A small masked image model, trained from scratch: encoder norm rmsnorm.
Rows from block 6 of the encoder, named by matrix and row number. Rows with one number belong to one neuron. Each number is 500 + 40 x the weight over its row's rms, rounded and kept within 0 to 999. All counts start at 0. Numbers have three digits each. After the name is the row's rms in percent of the matrix's.
# fc1: MLP up (encoder.blocks.6.mlp.fc1.weight, 384x128), inputs 0-63
# fc2: MLP down (encoder.blocks.6.mlp.fc2.weight, 128x384, transposed), outputs 0-63
fc1.280 103:534538515501485462539428565559492499479483580494472477509473505498501544557480479503531478458439511579487472481500389527508555476496573423528485497462498486518534489553495537549498548529522475
fc1.281 063:560522535558493503490476447537448476425423497574420495520560513511541483540503477388518462447454508537557480493474528534493507493518611594540499459508557526528534519514450465556467512562488489
fc1.282 056:523513504506558515429560453462522524455421431436545516552502453442474497510509494521423489489490498518462493525483527483467432454452402505557491535460452486493438558481553451541531477496455531
fc1.283 060:562511536541494493475463463538478501456413536565460551497560524494551500505522475443494540488502450606516469448466555465479492515447474591494425513459497476478447484433527473465483433530478519
fc1.284 081:427534450468526539441516446463514517550494456475543544468565487479552457457531480451463508567528411458512459504504591500459456484500513559498534513479554514488551472459469457466503497509428519
fc1.285 077:478539487550454475513540460502456406490574513569471439476529490510479522443494504523522492525475493471496479517537508500497522553551414538496547435479485575491493432492534564436492498465496511
fc1.286 103:517515501476544550523479438506504506532526487533478510449509486460546577490506517424555518562570469466481492525504503414564508487527475568520481573491510536539482441491507528446521467478439506
fc1.287 091:462540498447531483509499467537509482497523516463455444481506498513483509482549481469495443510431523516502486460552475545567594467560495477572504466497547556510592490584487545491488613525476539
fc1.288 124:571436485472511552467490539519474576522491443485505466501472510510521459508468547527493595480550541463523584477572494492493453580464448527426489517483459519496445541500512488541510514502490468
fc1.289 186:531519487447595455547452489524505433514518475523451493520576451488513467592500495483505523502545533506511497569504497483501447531505552505534522497457435416546527550445508505429492554496511511
fc1.290 192:463513498446514513475534544463538553540440442493499454516488527537525469513469447539461510464482508515505544512517529570556520524513492446480499459497526479473498556521469482587512589544451494
fc1.291 065:566491528455542508478509436585481516480527531478490485526511554417480521521566490472445513483511487517492463461546498506472514489526400574516471515440461490432510495506485470403555476508482493
fc1.292 140:442537499472523479500484417509445491564531482463484503546540488445513546505583461499525514507493494444505472470542528493552492467547511534533576525510548496513538457535485533446599507553416498
fc1.293 083:430489468447516548500536520517485576531507479392512544523530563519443505461520544515535515525418526500559543438503526504535499510471555470494530421529531472502518497513471504545500587537476478
fc1.294 098:514473544505471539488526471482468485501502442528445482480557497531531496486496548465542581498542520433555549486532539478521460558531435593464476487538479545502419444474504469490517479492445486
fc1.295 104:588447489487538501543423581507480553424407498502506412504432481484569456538483429542483480426504453570477484464538438537490533491461479475478489546446485505533506533510502494580521518521534516
fc1.296 117:495524500439557447549483494578497470533507491457476417519498475480474453499545467514474486513452513492475451487534487540532549438550423439557536479513554508463590535598445540474507585493526560
fc1.297 078:540514492508539528542479530532439491427431450522487399480430431526524411474488467511466484426449439544508465502482485574492551504523484470572469464446530545515534506536499478554504564485543554
fc1.298 173:531523504513541520495523520479541500517453517470500495528463558471560523539463503498465430457451556557489520544481486512512555539467499484502518497496504529517476552461542455603507522470480458
fc1.299 102:430535457413525528456570525505549530529535470396521526494526549517429460474526503536476439568452553514501527445532510510521510485496549416513525467481558503497580552568499553541488598530485513
fc1.300 104:547497486552506471533470440504464482519478530568535530490534492463476508465491515432459523510533490500513463605427508463436476497454497578486463504481516514472493506455488533464467447465551504
fc1.301 070:591508527524550456550516492518513478548546447502522529534490498424382492545495467558460496510516552469454485589473447428472417476501438521472464502537512513481486574525520530497468467519528489
fc1.302 102:534463478510499475538463567589487483491458542503515457490450509528507424550476554519534522475476522530504509506518450504488554522450531420501503484462487527509535520556466517551459554496566484
fc1.303 104:559447564516514474526383527545463488459436522566457456482489476475575466525480426507544513500522436556469400465566494515537501479492408552530479551476432503528483474493493471556551510517521525
fc1.304 073:471449480537514489462497507478494497469426480525511505490499492544551508526497465473475449525479518562501530483485540526506510485458516454568564528462505539573523541490536455637474492504457512
fc1.305 106:472514398472490497479518497491569525510489533452555476464465511510506511462510537507481462511474534509512583504509497502507570468500580404526563496500540511492547530564474557505463534456525507
fc1.306 080:604426502488485478511503526539486549434470502516486421504404466490551456526484507531488534382544481485504541500545425475483503531510415472467441496470417544491405500489515470499524459461530453
fc1.307 055:488494514563458544501454511460502498462495507590499515495442466536527560554445513513545534505534528482475493565486470498485444492443610512541417490524466451572423484463514460572484475539533473
fc1.308 081:490510458484551495516513451493503509474453463527537509481567453475549538434493470408456472534512438495504467527485563482495496466507481572520554522492521496502530549483478467458490479454466539
fc1.309 120:461493521454547518472483536531537515581521511509494501487513501486567530575512530535535505552494504508507516520605495488573526511494492466483524535509470470510527492498447495527523548546404468
fc1.310 066:471489477567494448555471503422521464457423484508494455453465406529565420458488522500460556474499445492498503541455469502450507487522444505497471513506477538472485490483482458529516480401548514
fc1.311 127:479478495492558468489417476509488470519501508592547530501506449457570554543497511517510500530542418507473436533538465464549481452494432558496472563491463497518549483446481497497533466503414459
fc1.312 093:581467528569441462549507552501474510502482518535486455533487524512473492553450497598539472375475569527492532577537436501483519565469506455479502458501490516524433472479540510521468481503560504
fc1.313 070:501480504479480483541475561513512493509523552503523462493440539498508505563467516565553526519585530434474564528571435494534516526477504420477501573528472466531465462534488566432515465487508495
fc1.314 058:486496512503465531529443497512474497433479520574488423456485462492576500491462487438512465428496440531483453552513467557463532514561500506507498521385462528524489455513514472479509482476537514
fc1.315 080:467507458558507471541588432474491453459489497509557467492542462496457513428483554492468469507457476426516550576423525488477550506490508512529531425539516568507534499519463543503448519415538523
fc1.316 064:459547511565463463482500559439467433433472565516464478482520464537524450491473473531496521481477470540489499480483437583438527530503537462529462463505488480534515449563489523499513463483516471
fc1.317 103:561469526561504469493411489503476479468410509552502483516473487474532410512490447503429531409503494581509470540492526547407475520460435506489502498396504497451459524453518451523491444506558524
fc1.318 048:545472528465533556381457540504482514575530435478484438532474545478518491478475514441452536498581606482566518428508546542502442488540431474469534509475536515451453559535516476491511535512482476
fc1.319 074:449566503454527593465541464486516501529522446495477506442603509520509497459510496477480537591540435470499523476532560489496472548525512556521460517494521490503517453503493494455528488504398517
fc1.320 082:526506511448475529597450511528453550499499461511461464493510442485564495451481456442557511445474425480497458519483491519509505502532529499477554482469519502511494476520467478471477541499517544
fc1.321 060:427444473538449517470549438432590482455489507492526607494540532548453507463469564489491498516477537484520554552442556449507485556460520500471483443531518479456460497442504449530451434481512486
fc1.322 047:499525431500507475497508598481474554566512481481556506501502450472498412496426472559493495514537500422478475535500490566429439479429536488453552444503518520485523511535482487553474526459500505
fc1.323 061:462483494496522527488559482430541491475502399473490471472503465502521458502490544547473529520549485468480539495515469430520456527497411483440481518501463615534479482489553507571525507474444477
fc1.324 125:504506545546497540468480480467463499531508493521475555482552465477566545540477545445542580545560447487514485521493494447508422507495504590509482577492450489530455445439493446525569432517420444
fc1.325 050:538562486489544542497506471519519524491524478496510511524602538429465545519418550437495441472459536498522507540468508487511488471514588541498564418512583514476563520536474470540482530527490475
fc1.326 191:498514487452510521515526575497516517453441431433509459545475563547483443505464462536454478461449538563497557493462551564470499546459512456462493414504567529478495564537522513582455540538510522
fc2.280 112:471503519527445599461545490521521518498487441551514502506524580491482478481505504505517489546493469493514548513500521479507489529497443507511544482558491548459485505501480464481490472485531521
fc2.281 100:417554483434472507511507577505480576546516466465551447523485487501457595508470528536582567535543546510466546458526463489492525569503480461544548551537458458512462505512623556490553487427447555
fc2.282 072:504489476447449491533511482491456501544534567444523435462551434547582539513498491490585546469487496513545440516421471549491542542573591515532514531477488570506544462473381503448457498463484555
fc2.283 092:501530497488459480505578569475488502519558440466452429515455509474476588499482501504501494533492547458483546534543437531456467484556523502545549538574553475510519538451487491539516487472521541
fc2.284 103:510503467405526417545487507473484503501501544532442474510443420507495575521474547487565519434514561520441549488490417515531516508513522506525494583492491443469448495487571545462518514468489463
fc2.285 108:524465513467492517466443521472547530482454484497459486531469466483504461595518480508459551474582520577486399495474465544501496505467546436501442512512488458492500610537525482547600550551517482
fc2.286 102:474535476526486495481538532513486507457538508504470475530493550510487496503531513484604525489507489505489488530442503521458502483479579493511537438529548478506544523439484503593522483577525479
fc2.287 101:502515457524479612474489466498483551467470460524529482532496495511490466542500466575630542505537467492485460559454506465470469534459539481470523501512525517454422504497501502542502428472492480
fc2.288 110:453535428499464507540504472497532533513517503499546543501523465489480519492529461503689447484461491513493478500417532461519513438517551473506479524493536495521484452494484525512482526521509542
fc2.289 115:422463470487504607505535496529474486469494496499524518471501514503497522499524510509647457458500498520468501510543467479540511530533499516471537521534523553501494543506487505477514526528467527
fc2.290 123:463512507509489563452491489505471492489509539484520468498490500484462524526496500486630526490486489443465503506483489442471489541500515508528533526495515534489464469544548556488489490490519453
fc2.291 081:503505419508457548513561471479475556472443530459480520468543409504571518482434512523632504495494451478507497508455520507519523445501596467474519498517549557531509473458491547545372526502502529
fc2.292 098:483509466525465585436507508511524556457491486523535478471473460520495513529463487551611470523554438516480482482437467445536560488468521479455482498499491543460479613487540497526519469500482529
fc2.293 096:553477509499477506502547497495541437492513484547517483471538460493544522503501427524493481475563497429495558571527460503516487497505447463491466551544516523497484464497489514426417436460521553
fc2.294 105:501509407469486531485453493511496547449517525474502483493453428495503552514505491499529517529551520584494402529475504495449535499488549441567492527434492471510538581485542517549562567501536546
fc2.295 111:432522496458465521510559471509521516525526485518496534536563564493445544500537544483627531474480503488482555517464516491462508512544532527544523455570526532484494467489449503482497487526496458
fc2.296 126:472532456520478625478493479441488539466469546526495546476494504547523472503448504529645505499539449544488549519465474461490524538442613542455511506488466512473462475524558518521463470528454411
fc2.297 091:455503426422447428491465459485526595473491543427502480475547514517496574541507490491545544535566533478511528504471495487453535585506546514557548569565485542442519473456540602508489471490460502
fc2.298 119:476482476502495573554549498511491505476508474586480468494432486549476516454525473503609537479469514514476544515520486519474411564513477452550498485475564460554473490534479528441478464471541539
fc2.299 087:553484514531492507502430473508493487465495521591489448540548463522556441537513455540426504436524488453513496597475496521564491516478442523449470548560494500455436487473461463465481449515486461
fc2.300 107:473545520443509506490525572478515508462503504461482490433436479495584532488487551457473465504465497465464561443524531503542531462558534483534553535506507435526529462502546437505472521541480524
fc2.301 087:482564479517429491464489555511501542482496556435503510505509557534578457482513520458488474486480494522528506412438571544498562511545571476485544503504481450544558482516477480533557517575513493
fc2.302 108:465530494473492600531525550460532538486509487519482528494518579523534552448471489524597475475483487505452587488472461479505480496497529569492520502544504440476420485512521498532424464529486512
fc2.303 108:437531416465504530500546506462498505507544499486478488477449442501452533491559515487586493493565496515522495533434482508451485471512588479526508432557527507471523478514505543492533471484498527
fc2.304 098:468530512435508502498487534485526509482529474511498428575477520466408494479529527516563534475569504539484457528484441509502486564488510491507476523536547532449458477524455590413603488506502469
fc2.305 110:453457636462540468551504549518452455498475471539483521591572588499515485510453531487481574474486475520508460495513492514587444488453465544479527444436413497504466467503478429462450523539488422
fc2.306 106:442546479498475520519462423511505532476499475431491538496573489523529521479482506489510579549511544543568461483415577500464539453496548539539542529425504562518543550476452502555477592535530569
fc2.307 079:519457526482498468519558544477492507534493462444523438461524552440509491463495491473375473508437477469491588484571508490425578565571445489504560484538505515484568491461479512505548457438511583
fc2.308 099:499519558435471476471465518470508495521522532472449439559489492506466497545557561487593601473544589574501436490445492535510513497483549477542518498480484511516491428507503549457513551536456479
fc2.309 135:490514481503471593461520512493507508452478491509498490518517502501487518482498482513688490472518496518449485528438487469481494518496534538487520502511531495498455542514505539500523494505488518
fc2.310 092:505495522412593493562539474551439482540481537501535528512473573550489574564507431488525523512537529565507447459478504519515477476432544565540505479453414518493526466541533539505428598512546504
fc2.311 109:509514450493460567453505525456530552506514496442474514514516485527491537472527525509698482452512536544453526497440531518473504496547515520508555476547515476482477551503479543528526503533460566
fc2.312 103:491507527523515522427436526572575485491520427477566527484501499469529492459499535462410493530496425457544477434430509426484540510529467473483503519484512451484499619504426446515554500561517496
fc2.313 109:512513491522488606454502489524554478490536489541415569498545562483525466474493565489450470491485446544481518497498497477479477460515476539444500413480492503484511575478461407552531519587534416
fc2.314 069:489488459412492488473466476486545492504480477504447512468503452574530488548546511559525525509551534536498468502435523474498505491452561500530483493557457486496527470470537547523465545567481523
fc2.315 092:497468550415563473536421536496482533529458520462541498514513500546537494528494495474519580443521544564535435451524509540535440514482512460531468483401449448493482472542505466454441524530483499
fc2.316 090:476427511466503519475467493507485486513521462499532494456519526462472535535535544487386507551543572564516492517582532494485471514504460574582570488506388520484538558491536437529544555500495478
fc2.317 100:453532426418492495514603516467523550523515471448504462452437487486554611537507544513557450542525434458463500435464485491570554469547578514484517560580470536516545432492518526500492564479498531
fc2.318 080:462551481488445501472474476548533536439514565524508568505538439440448491469483530505592471537463418486484496515507478448475588458477545518467488505436479502468524506516560488496544484488465395
fc2.319 088:515418461521525361490484501474458533436517527510464447520460424454487539509554519465577532483528605544484441520481497530487517474493524488584549497500502481517537521445561564530536527468507469
fc2.320 091:470534489465496528418523455497566477571506525545498526435505522568507510561552549502592500532532554533509542500460481452494507490466544525530447524554467492521510469502550534487421498536456461
fc2.321 086:589474536509563429492498555493445493548506453474508454550493470479510512492550460538386527469512480507543447470564480533470475487493492546472473516493507471543514501490483480442430564481506539
fc2.322 090:498478532435537540499424496453478449470483502502540482440459468480487554459542534451520534463522507558515492541470499457509537509494513554559513537415410493461499459529494468390552505501475447
fc2.323 091:540498427470500508540401476566515583464484525530526499511479461528481502548564478482508538485521556591529432533409527551523496505496523495534463511483484481452470544509446488497458585552569554
fc2.324 099:488478365439456470486477517499514548463524524475524508484436457520436550481543474495625457479504594559487517492490480483465557542541494518568522499557563476495517547478548580505516499457487583
fc2.325 069:445525506506478467461428524528501582530503519473531474572519430517462492494516529503544606497522485521517525464502491471502530550457475435519487530469435474514440500471574563449510491480428530
fc2.326 094:508506488553464502437521494465496480494509531568538534476517486464432495529461485467381552553491500455501573522585526445534497523533477511512462572519480552512501407574491499490492479495557429