{
  "image_size": 24,
  "encoder_activation": "gelu",
  "encoder_bias": "all",
  "lr_schedule": "poly"
}
Rows from block 8 of the encoder, named by matrix and row number. Rows with one number belong to one attention dimension. Each number is 500 + 50 x the weight over its row's rms, rounded and kept within 0 to 999. All counts start at 0. Numbers have three digits each. After the name is the row's rms in percent of the matrix's.
# v: attention query, key and value (stacked) (encoder.blocks.8.attn.qkv.weight, 384x128, the v third), inputs 0-127
# proj: attention output (encoder.blocks.8.attn.proj.weight, 128x128, transposed), outputs 0-127
v.74 108:540574502504482481498556530479524475477441476511453477459594444522421470428530530516520534427478497376596539524455423534476465423520477510591578476387466385509513533435462535488561490528605501425389467518488505480534548518480569458499459526526587469456486606510551499591479458517586469411495481540423498438406522535498463517477485525528491447476498561528508450478464427468483608414556
proj.74 100:465452532496563503529451470444526561482547437590499579528472592450513509576471437532428530498463518501413515508509548484525470471486532579511530515579512510368473462558545510525496447426461446535603467606473537561468401574512567470423497490566540557579570476615398552479496581466454540518498446494554435487459513436486551510505570469509581449456486484492528537541486533442394465442459
v.75 089:511557576513482461472417555448469527468504507460548535539580445605472526508509546512480497546536411560532478616612572390471408514618459512502544460514468492609539503531456514558618580483547443437480418504412540478498464556515526507474520496477480461529551409555412454482492469432562534491537519485420513503507471496466520454497532476507547480481383498580467526582493485400462507498454
proj.75 097:530418440533423606527586516491468438486557588554441454514418415587470472528585556477350481478444562415486446412486419499474468557482523489522474570449510457519491506444500495465430517458508508600479519469478577516539497535523508534535537511433436530402429572422499487503448583486493443519584554532514429491533528539446467555456436461527426464558456487489515545429554438489492546475491
v.76 103:511421544458540524422507490504501524594523523445531399488562461460353479483554541482502424421505467440430572512533516630479497515523468568595563502393643456644510500455559489515452516531513539536434530518429508483513549526493434551503447466523443473503493520401509457505453506395481514566506412520463504587505492514505534559475529518550450535496538460468545465513524552586461518495501
proj.76 086:522485546526596366499375457542520522548482455547550555605423525479537399517445408489486573490513524623419555560442549472564585485515537546507499495575477525406456508569472509463571453548458547525543513537530518529417422549526540526480590532531526566548526542569469557519478519507507503525476475494472498451502494449594541464430513587434470493428478529499546510565515602488479529465455
v.77 128:526466442488502500367510516479541396401481548568407551470501566453412490400445472520512638509450503518513453532545529575508546472499550466586482529503455548458573515536578476494473413546499560532477455477491493433491525538474441401475436583585475508605452480466597448510476495562564519460491500523472490537398524457497416475495516493457467574525441504448433483458455591502564469497495
proj.77 102:492483571497534279578501484491483512505445454608510465529515557522552557541499503459435466501488474490495628510474497439533528476474483600416452462551493437448450436563441531525613564519506506524558418617484469475576570474564544526436511502560514463527534484645474475535461507525464503461470495470563465493527465493621543532487545479495480483462557533507563505552531539495478523487537
v.78 077:441548536481588523532493477531457527529523432553529438530428524487401533482500491514499501543507541530540529495489580557424466557401562512417506439470520422524560425398604534491562490421551617441546415467472564576496509424444529562455384507469499556584508474464567542450476532490454485484422456510501527579514523459513495440497468503471562485490577576452465504579538530503632525495528
proj.78 098:540384461612473389464442428488483452583526550455467544462476484557525503533516455531387473484571525516405439525554449548468517487554523436577523497486444580519430485463486406511449494518479473550393591480487532475475480484520438453563566533512457517440510490443522465498527487473593519498578496475478537514496476538646490499430482548494395524467452444466523419487396432502487545552439
v.79 130:482466462476489488595501472541539445576430532529535394530416529520492426530417529507509456514589587543438513413513589507466555484555493499474421332534487538516439486440424500451542467557401476448581425511489460551479531462519571518487444530443480513474511474555451540517578403439460534558482514450600500469564498511501477481513379527444497463417535538514474559444525418515523518495485
proj.79 116:541468469477456432490484599461498578472559487458588528558463476356550447510485468457533488519501496506463440562535485530506476489496507482581560467498516549529480448473582458526525456497551449480385578520554504513395518502488462460577471490454516483474524414519556547461505503509547578493514480539520613538585475512438479534657477500552547596483456426506522388548424544520437377507535
v.80 089:453445511500478526510468519514542462523479559561358420553525530503452519575440508508493550568394561477455414487482470481454499481403566523496475552490527561493542448469400415487488438526488543460462559386520409485470476497422485465488481656537557472488463593480512504513498528537531511526467435499587521464518498483500493634503556503505484500348495508516524475416517471563397531456491
proj.80 097:566491555533473354500540540481483484466483428557551562478564530416554521436493511511455441483542449426497478512490491539556565392549515555572477455473463501490425378487570482505601492541459412556599440563459502477479468464580469461520468428518514524490586419556503510499461461538480544470486472517509570540491455467422493451698511523490494581518520481481563457522470474440482506549491
v.81 123:509556438540424498509459509504407437471500472520477563467535518546499445605462495458512556521545489535507458523434513439532587499441585417476455446428425453408486540495431534493511467486547441503518493509556484505507441476497645370526609557502529491430532478536636535534521445499580620483456527503491493406609523510522490523518526512452592497475487504544445491449556437415471512526484
proj.81 105:540561479451480574626522607429545493351519417572523458503540467453498528496570499461502405464481482457472457430542426484455455466501487540494514529471561500515510476457565465513512515395518452419485527492422479492510529496466421467517337412474483551499496424514432508465428515534495497467533517562544474466494494509340447516602471484539507468530477451504482513545539477528410426472539
v.82 082:456399453503556538464543453574632532531456490588500390491476488465551561501472505546507544529476551542465506434564454522545538468465490486632486517525555553488488503581536489459383492552451495445455564498520416500436526479525405539482439456490442489502526585448413520504584474474492463489457527525569487513456527407497425521488460512515413446429509556468495557397530485610563537551568
proj.82 098:500495534454529313429494520488478550533537505457559565493475554368578438479460480499557548488532468560516476591474542528583533459490494520510545436526452500491511401504516546549573450631484460491530495530581491480437512464508574494491553520529566461522552449588573543480561475521505538512439462457497614549553479471514543452597551523506556598500531490548510417562456589493535445520499
v.83 136:491492499484395497362459569475382421461494524484530503464596496525449539542465562431517517483449486518530446560527518476534401492388503374347448544455533585486477507562517500596482500476555474399514490454541495499444388545452541511488510539523471475495538512586528402492443498465572528515529462453477468515441442486523474484509510504452505572519483481569553525573467484454401481543493
proj.83 109:556499512517475461617512523513562448465446470587490477515562487587531567517549513523287446472552504409473483410506435467435514473501533612533439510440496487509468467470516460444544582425478490545543430517431479469614510509568468461519464451506465501443506484526413487527407495527465475461498508553567375478508483521454444509536497510508404476572496487470548557506580458507423517474491
v.84 089:532491586556501531508428558422511540497500480513499475565432468507441513466508541517480533606474465516459450460529570491340396563453508525434503561433473514522561448467474466529494515457518535396536411488526506563439467563513502605487446502476450552547487537548582519473468518490493433451469480395562497504581476455512483617495489545532472506338472573587546490588493480494535532493441
proj.84 111:543415447547453460453523436542507398594537551532483510469525493569525506566545520573343427427544508452455411492548429554507534453564548462569496483446443521510453437422562397467503539530480437567511536467463523461516506454562495470545537556517485485375551521449491466496501489452564473534600500528508523528480494543607540429533536471533390505536462447484520502457489400449484572530502
v.85 119:548523429532434502491458419549463444476537482387487604442450549510554508572565498499497537571478463572513470520507462558526487528462460472486489458469496489433402514610576565496556463483502527635597493637580539453510410421532448499547550501538511584452547428538530467536480486471516583482466557513409446552479517461494532513497483522484566578546512482530461541546519571464523445559416
proj.85 108:469538528486527570612520523478533474426461461573473404527537458563508517468569517457490467486493470472564565461525476428413483529468498613425486566489565483540595595503362516472499533446593562393505511480448516523569557521481480516445425466529397513544431480462453515472410550507475496471475527476550385451533531530432442531484446431478454453509516483484448535528563487606515518444552
v.86 112:508517478486505502568496495538577525596552500469492405466451548504461483588397487493518415400500567449435526382457602546474551439479498507537392476433522526522383509468443537489460518489473515409499474412402460520519521484478538567481467478476497552497470477528457625518565451477486508489495473410503501516590513508515506491497437504394482386456496462509525540377511482599546522504547
proj.86 105:536462482477494427467462574486470577530476449448625530517451538343520474475465463500511516534518499545458464566513491525506526481514518465540548474557474533459491394471623484517515432493525439526411568500571464513360469516494471417562497477447550498483586427502552557476528477550498560490482495553534583531484469509525516544584487512533556609435498450482494402543437568469415370511499
v.87 072:507583505435540485533516502436566538522560473518525435506447485443567493491485504474553474440409622467473490504510497512530560523493440589638512604526588492487517497580495576517476541493549545374463539466489506467430466501566443557488486445543513559455453608420467477552547525428432387422508543483592503522473513446526522576488451469538411440453488445479454531512477487487467493432590
proj.87 098:455470435543490444349485428558466511577516555426529532472467557467492457472460433525627562535531448592517445546444575487551561537506515442462537458536441467461523494512521533492470457624461476519511486504611519539461521456499615510488567571513537459510563524562574466484574470472526514550470454470443624515501515544504540465499550489508568558484539541565515427475466565518604496545418
v.88 061:506460573512450480493480483497584610526405408516520391510598490498428549489527527471478502511529471536441550435463536485464357459478453511500478553491539481604601435494441513455447432515463541425470445429539564454422466515447536551497463503538482573475466548562459426492502560461466477532507483478518500408531520500526535552549474480528460529396443603506583531434418487479438478461596
proj.88 090:549466475518495381487541501495517427509563494555570583529458467484557480594480476530334479400512494449422378540534435513550540398525552541580521493508461526473439420455561419492510523541477400621599536511483494503497438488563529480510527516499491565461600518541422516509534473511534500512607467521506525535517457526577509467523545561531420494498485432526535471572503508465473533547448
v.89 088:516486465449599471419499458460675536499456538596493481565533506472464497483458547512502509542485537510428477469452471554594480483634527516537411521556539544491501496476449506489426550595437476445493406536453470436417491594513458460457441509526447480613457450449373480485495476488482482453545481533594498469499483468498477493512427515493450440429478457501517596429520398487479473541479
proj.89 106:527438555518451274512514482546416497560571507507553490550475491425562408520557462474492510534521443464491454602496508463510521523466499514543510488491478481530459361483459531506575467518534492502460523542597544537451526489547577502503511564483499457426559516586598542481467472524548555510430527502550614569574508498534541470580483489519514596503521533514519418584499579508512442524554
v.90 097:426403471529452526483417568530408487472546480446420442521459524554456515643490493500489493542502497515506497461457532418406454487388520491410502519505526548574439445545519501538406538430463526367547562440519453505432430480483489632470454541471507468485535566531494511528460524465526507595499423432453476501518484500508559500495511513418545487442523473512616511521458551520467598546436
proj.90 106:557493492478489518469555527452530486518432496524509553437520525511478598482506551597314440402493532442470492417542437562532486441529516512533449462430464531427490447420594441477544517517439455603561447473427471460510486512549463440533515424471526492475554481437401491504481476554436448432449533511487391493416450465415465495562553498537440531493507487453491546468541401474444466507446
v.91 065:498544488528563516557320489470587522447568537470463440503500568526583504472513481529481529486585572570545461471577543485449431515415428491478482540479496538509424488518459538481508545488489525364512568495520502569483569541558415511443432517525572497515514544515402554600526446508399397503520563582497467455501536544504583488525510494433561475504537551497518529460540439487549514613514
proj.91 079:458468513487512541339588425551452541617540553434451501443493537469478540464448516536541491501452476492521503451479549522517535462506634446451495518477437432498560515511488441523486447570532514587436436504564366469472455512531556554532577562518447427448469474408515433529618485523509554513479494453448536549472442461537476412413524454544458457474495544521493497445428477488574556530468
v.92 099:612495475462458505345517493469471503452484497423522566427539550499454515493507497468492461433442423477461535431422503689543528489442525503534445507518490546467471491568614481470487422500508506638500410603490598396532466524483515518507493450520422561570511445487493472509481540528510569496454486497423491593508467497503475418494493509494534513572456448527480543517475535519518451584539
proj.92 104:498545574532512425624468497572535492532429455533485421528528529585540514496502500474370548517555537519505602523539492396413539554513493552413492539519534473542488536510374524481534548445556563451510518471478455502570518471499480481426476501527460493526479510535508524509446471493491489489497499493574443464492545528698501594361492508462417497505527520451491513570584565533517552449557
v.93 078:503506501499546502528535553503570545422549474511378475532458518545472507555510504429489539601405519514544505429588584371454388502466450481412500560588441568485473517544456535505602412431489489407517463364554509616493512422538521440474554543499480504512439578526484457473482436468487499514511550452506456446446436546492506494504521524420492501464572525522451464573536444505501539506526
proj.93 094:534501464502440546402602499489465435548449575421486527444536492582474622467466518619427473484535473439516434482459461542522517452520515454518414475421408476497492489482614456527415544527479442586483475461476417463552525494525468480574517505465534443390556520434544451523571479491495475443541468498546529580455447552505483505456493462524491508507472426479511520340431427432495508528462
v.94 079:573517495535546454561491528534552500441483495528518491509589541449522552487526545437541483464557527497530506558540535514482504460500501575564559498437472590485443498495476521465367483532477472509407612536531376466506458524471495467497509564535468437477477633486649433574525580507415405517503465567592490423472517496529490504521507513533495541458558527440437425405560441480483469437590
proj.94 094:491514542498516534447502466478510498501506460507534563492473573447511461529363477510560510430402452543481562462478551436589611420508487480473447480547500447377475558489528535578550482560483543507573380557519467518505461473519531569431479473585523527552547521565422555544506455597491521501498529401472538482473494440391488444518600507581568449441515595476502586496519534441505541473455
v.95 170:540465500514446494504456451531429504571433580401508486475459465512520561479541563555498471502548481482533497555478389514555520512507500479422527397506641409512456560492546474509655566557453463543557419552495533471532443484541529500486539470455570515536499477569469449545494408513514494511551639494398472516475459530495535421507424467452490493476553465479574623502515477497495487607498
proj.95 102:446473519504523494568511490531549562430532437601503504599516511471519467508592503503450540535535512473523530507476558485485446537448515662498496590470533520508534499570402533440517451423565525474501472606473550576515486616504552526436467501552426533508436476528431540512432616495488557475454442516520407469537568498352524472493476482499461463569438507534525481543539594565427467466479
v.96 055:498479554526405499460599523528496501478524499513391520492497549527490506383518478521520530569545517509503532548509466403540490513513552464483491489513443470497430511481591440525561466517481471579584541487509533548497474456482592429537564556454570516530551478531444568509517494544619411491509515472486450447523524537532460610519485567506456537548472652470401452467527486476680459405487
proj.96 063:435561440412508585589510525453552570442531514522572446527474403529554530592525554463561464509431477410552439495510451526492442446465486539535510506515595492549530509525542478498478515381497507444466527570448542482535633524424486484499436512499415504455453477497511474468451526456430498401538515549540473491511521531426474470521539364462611480520549473545530556515472502508403471463615
v.97 129:449471463471628487461372517460591509474548553446448531530482511549507562549452503547508515542440592486510470545443493515426362522398472519446530575544504534514534437515619456544480440428517546428523518388483548501443491513577423473434436515539506570558453512501429499471429473570417404537502524467460553565501408521504540450493519495517522509439515483437488431496573508510472474530491
proj.97 108:524427515599424416365567441566445455614483555440450512479522536558501544415492486560388489547561488468517484516474482552500590494553569458507447516469407470505454496496443473490485489554503501581463451479513460493541447480551523509516564549487465420408531534429592413502543451462547530463506488501497580554479484514626496514462485460474443534470505485446523507431413457458593578541479
v.98 068:472528498375536497480527544545467373503468514512457452497473445516512510541422500429525550474428517495502418558467585542451448492461531482356449569425519567445566468469583512472505406480500530480470499385499452474485480569440476422468410511634472468522429589495553479512482553613525561411467498480504565503514505518503439535483569503524496562495508530503398463457580505500500529456538
proj.98 080:595455515609381405463507477459493457486497395570503491445510565504529546465493460527360435527545496519483524507506402529532595434589530485552421434504436460470388443479556421517516526559491468535496431539435479473508430406547479483561518489481458484396560524504565439548489437500530552476543512469480608483461443500505477514527480534492460527450522465410547517447459462419476508524470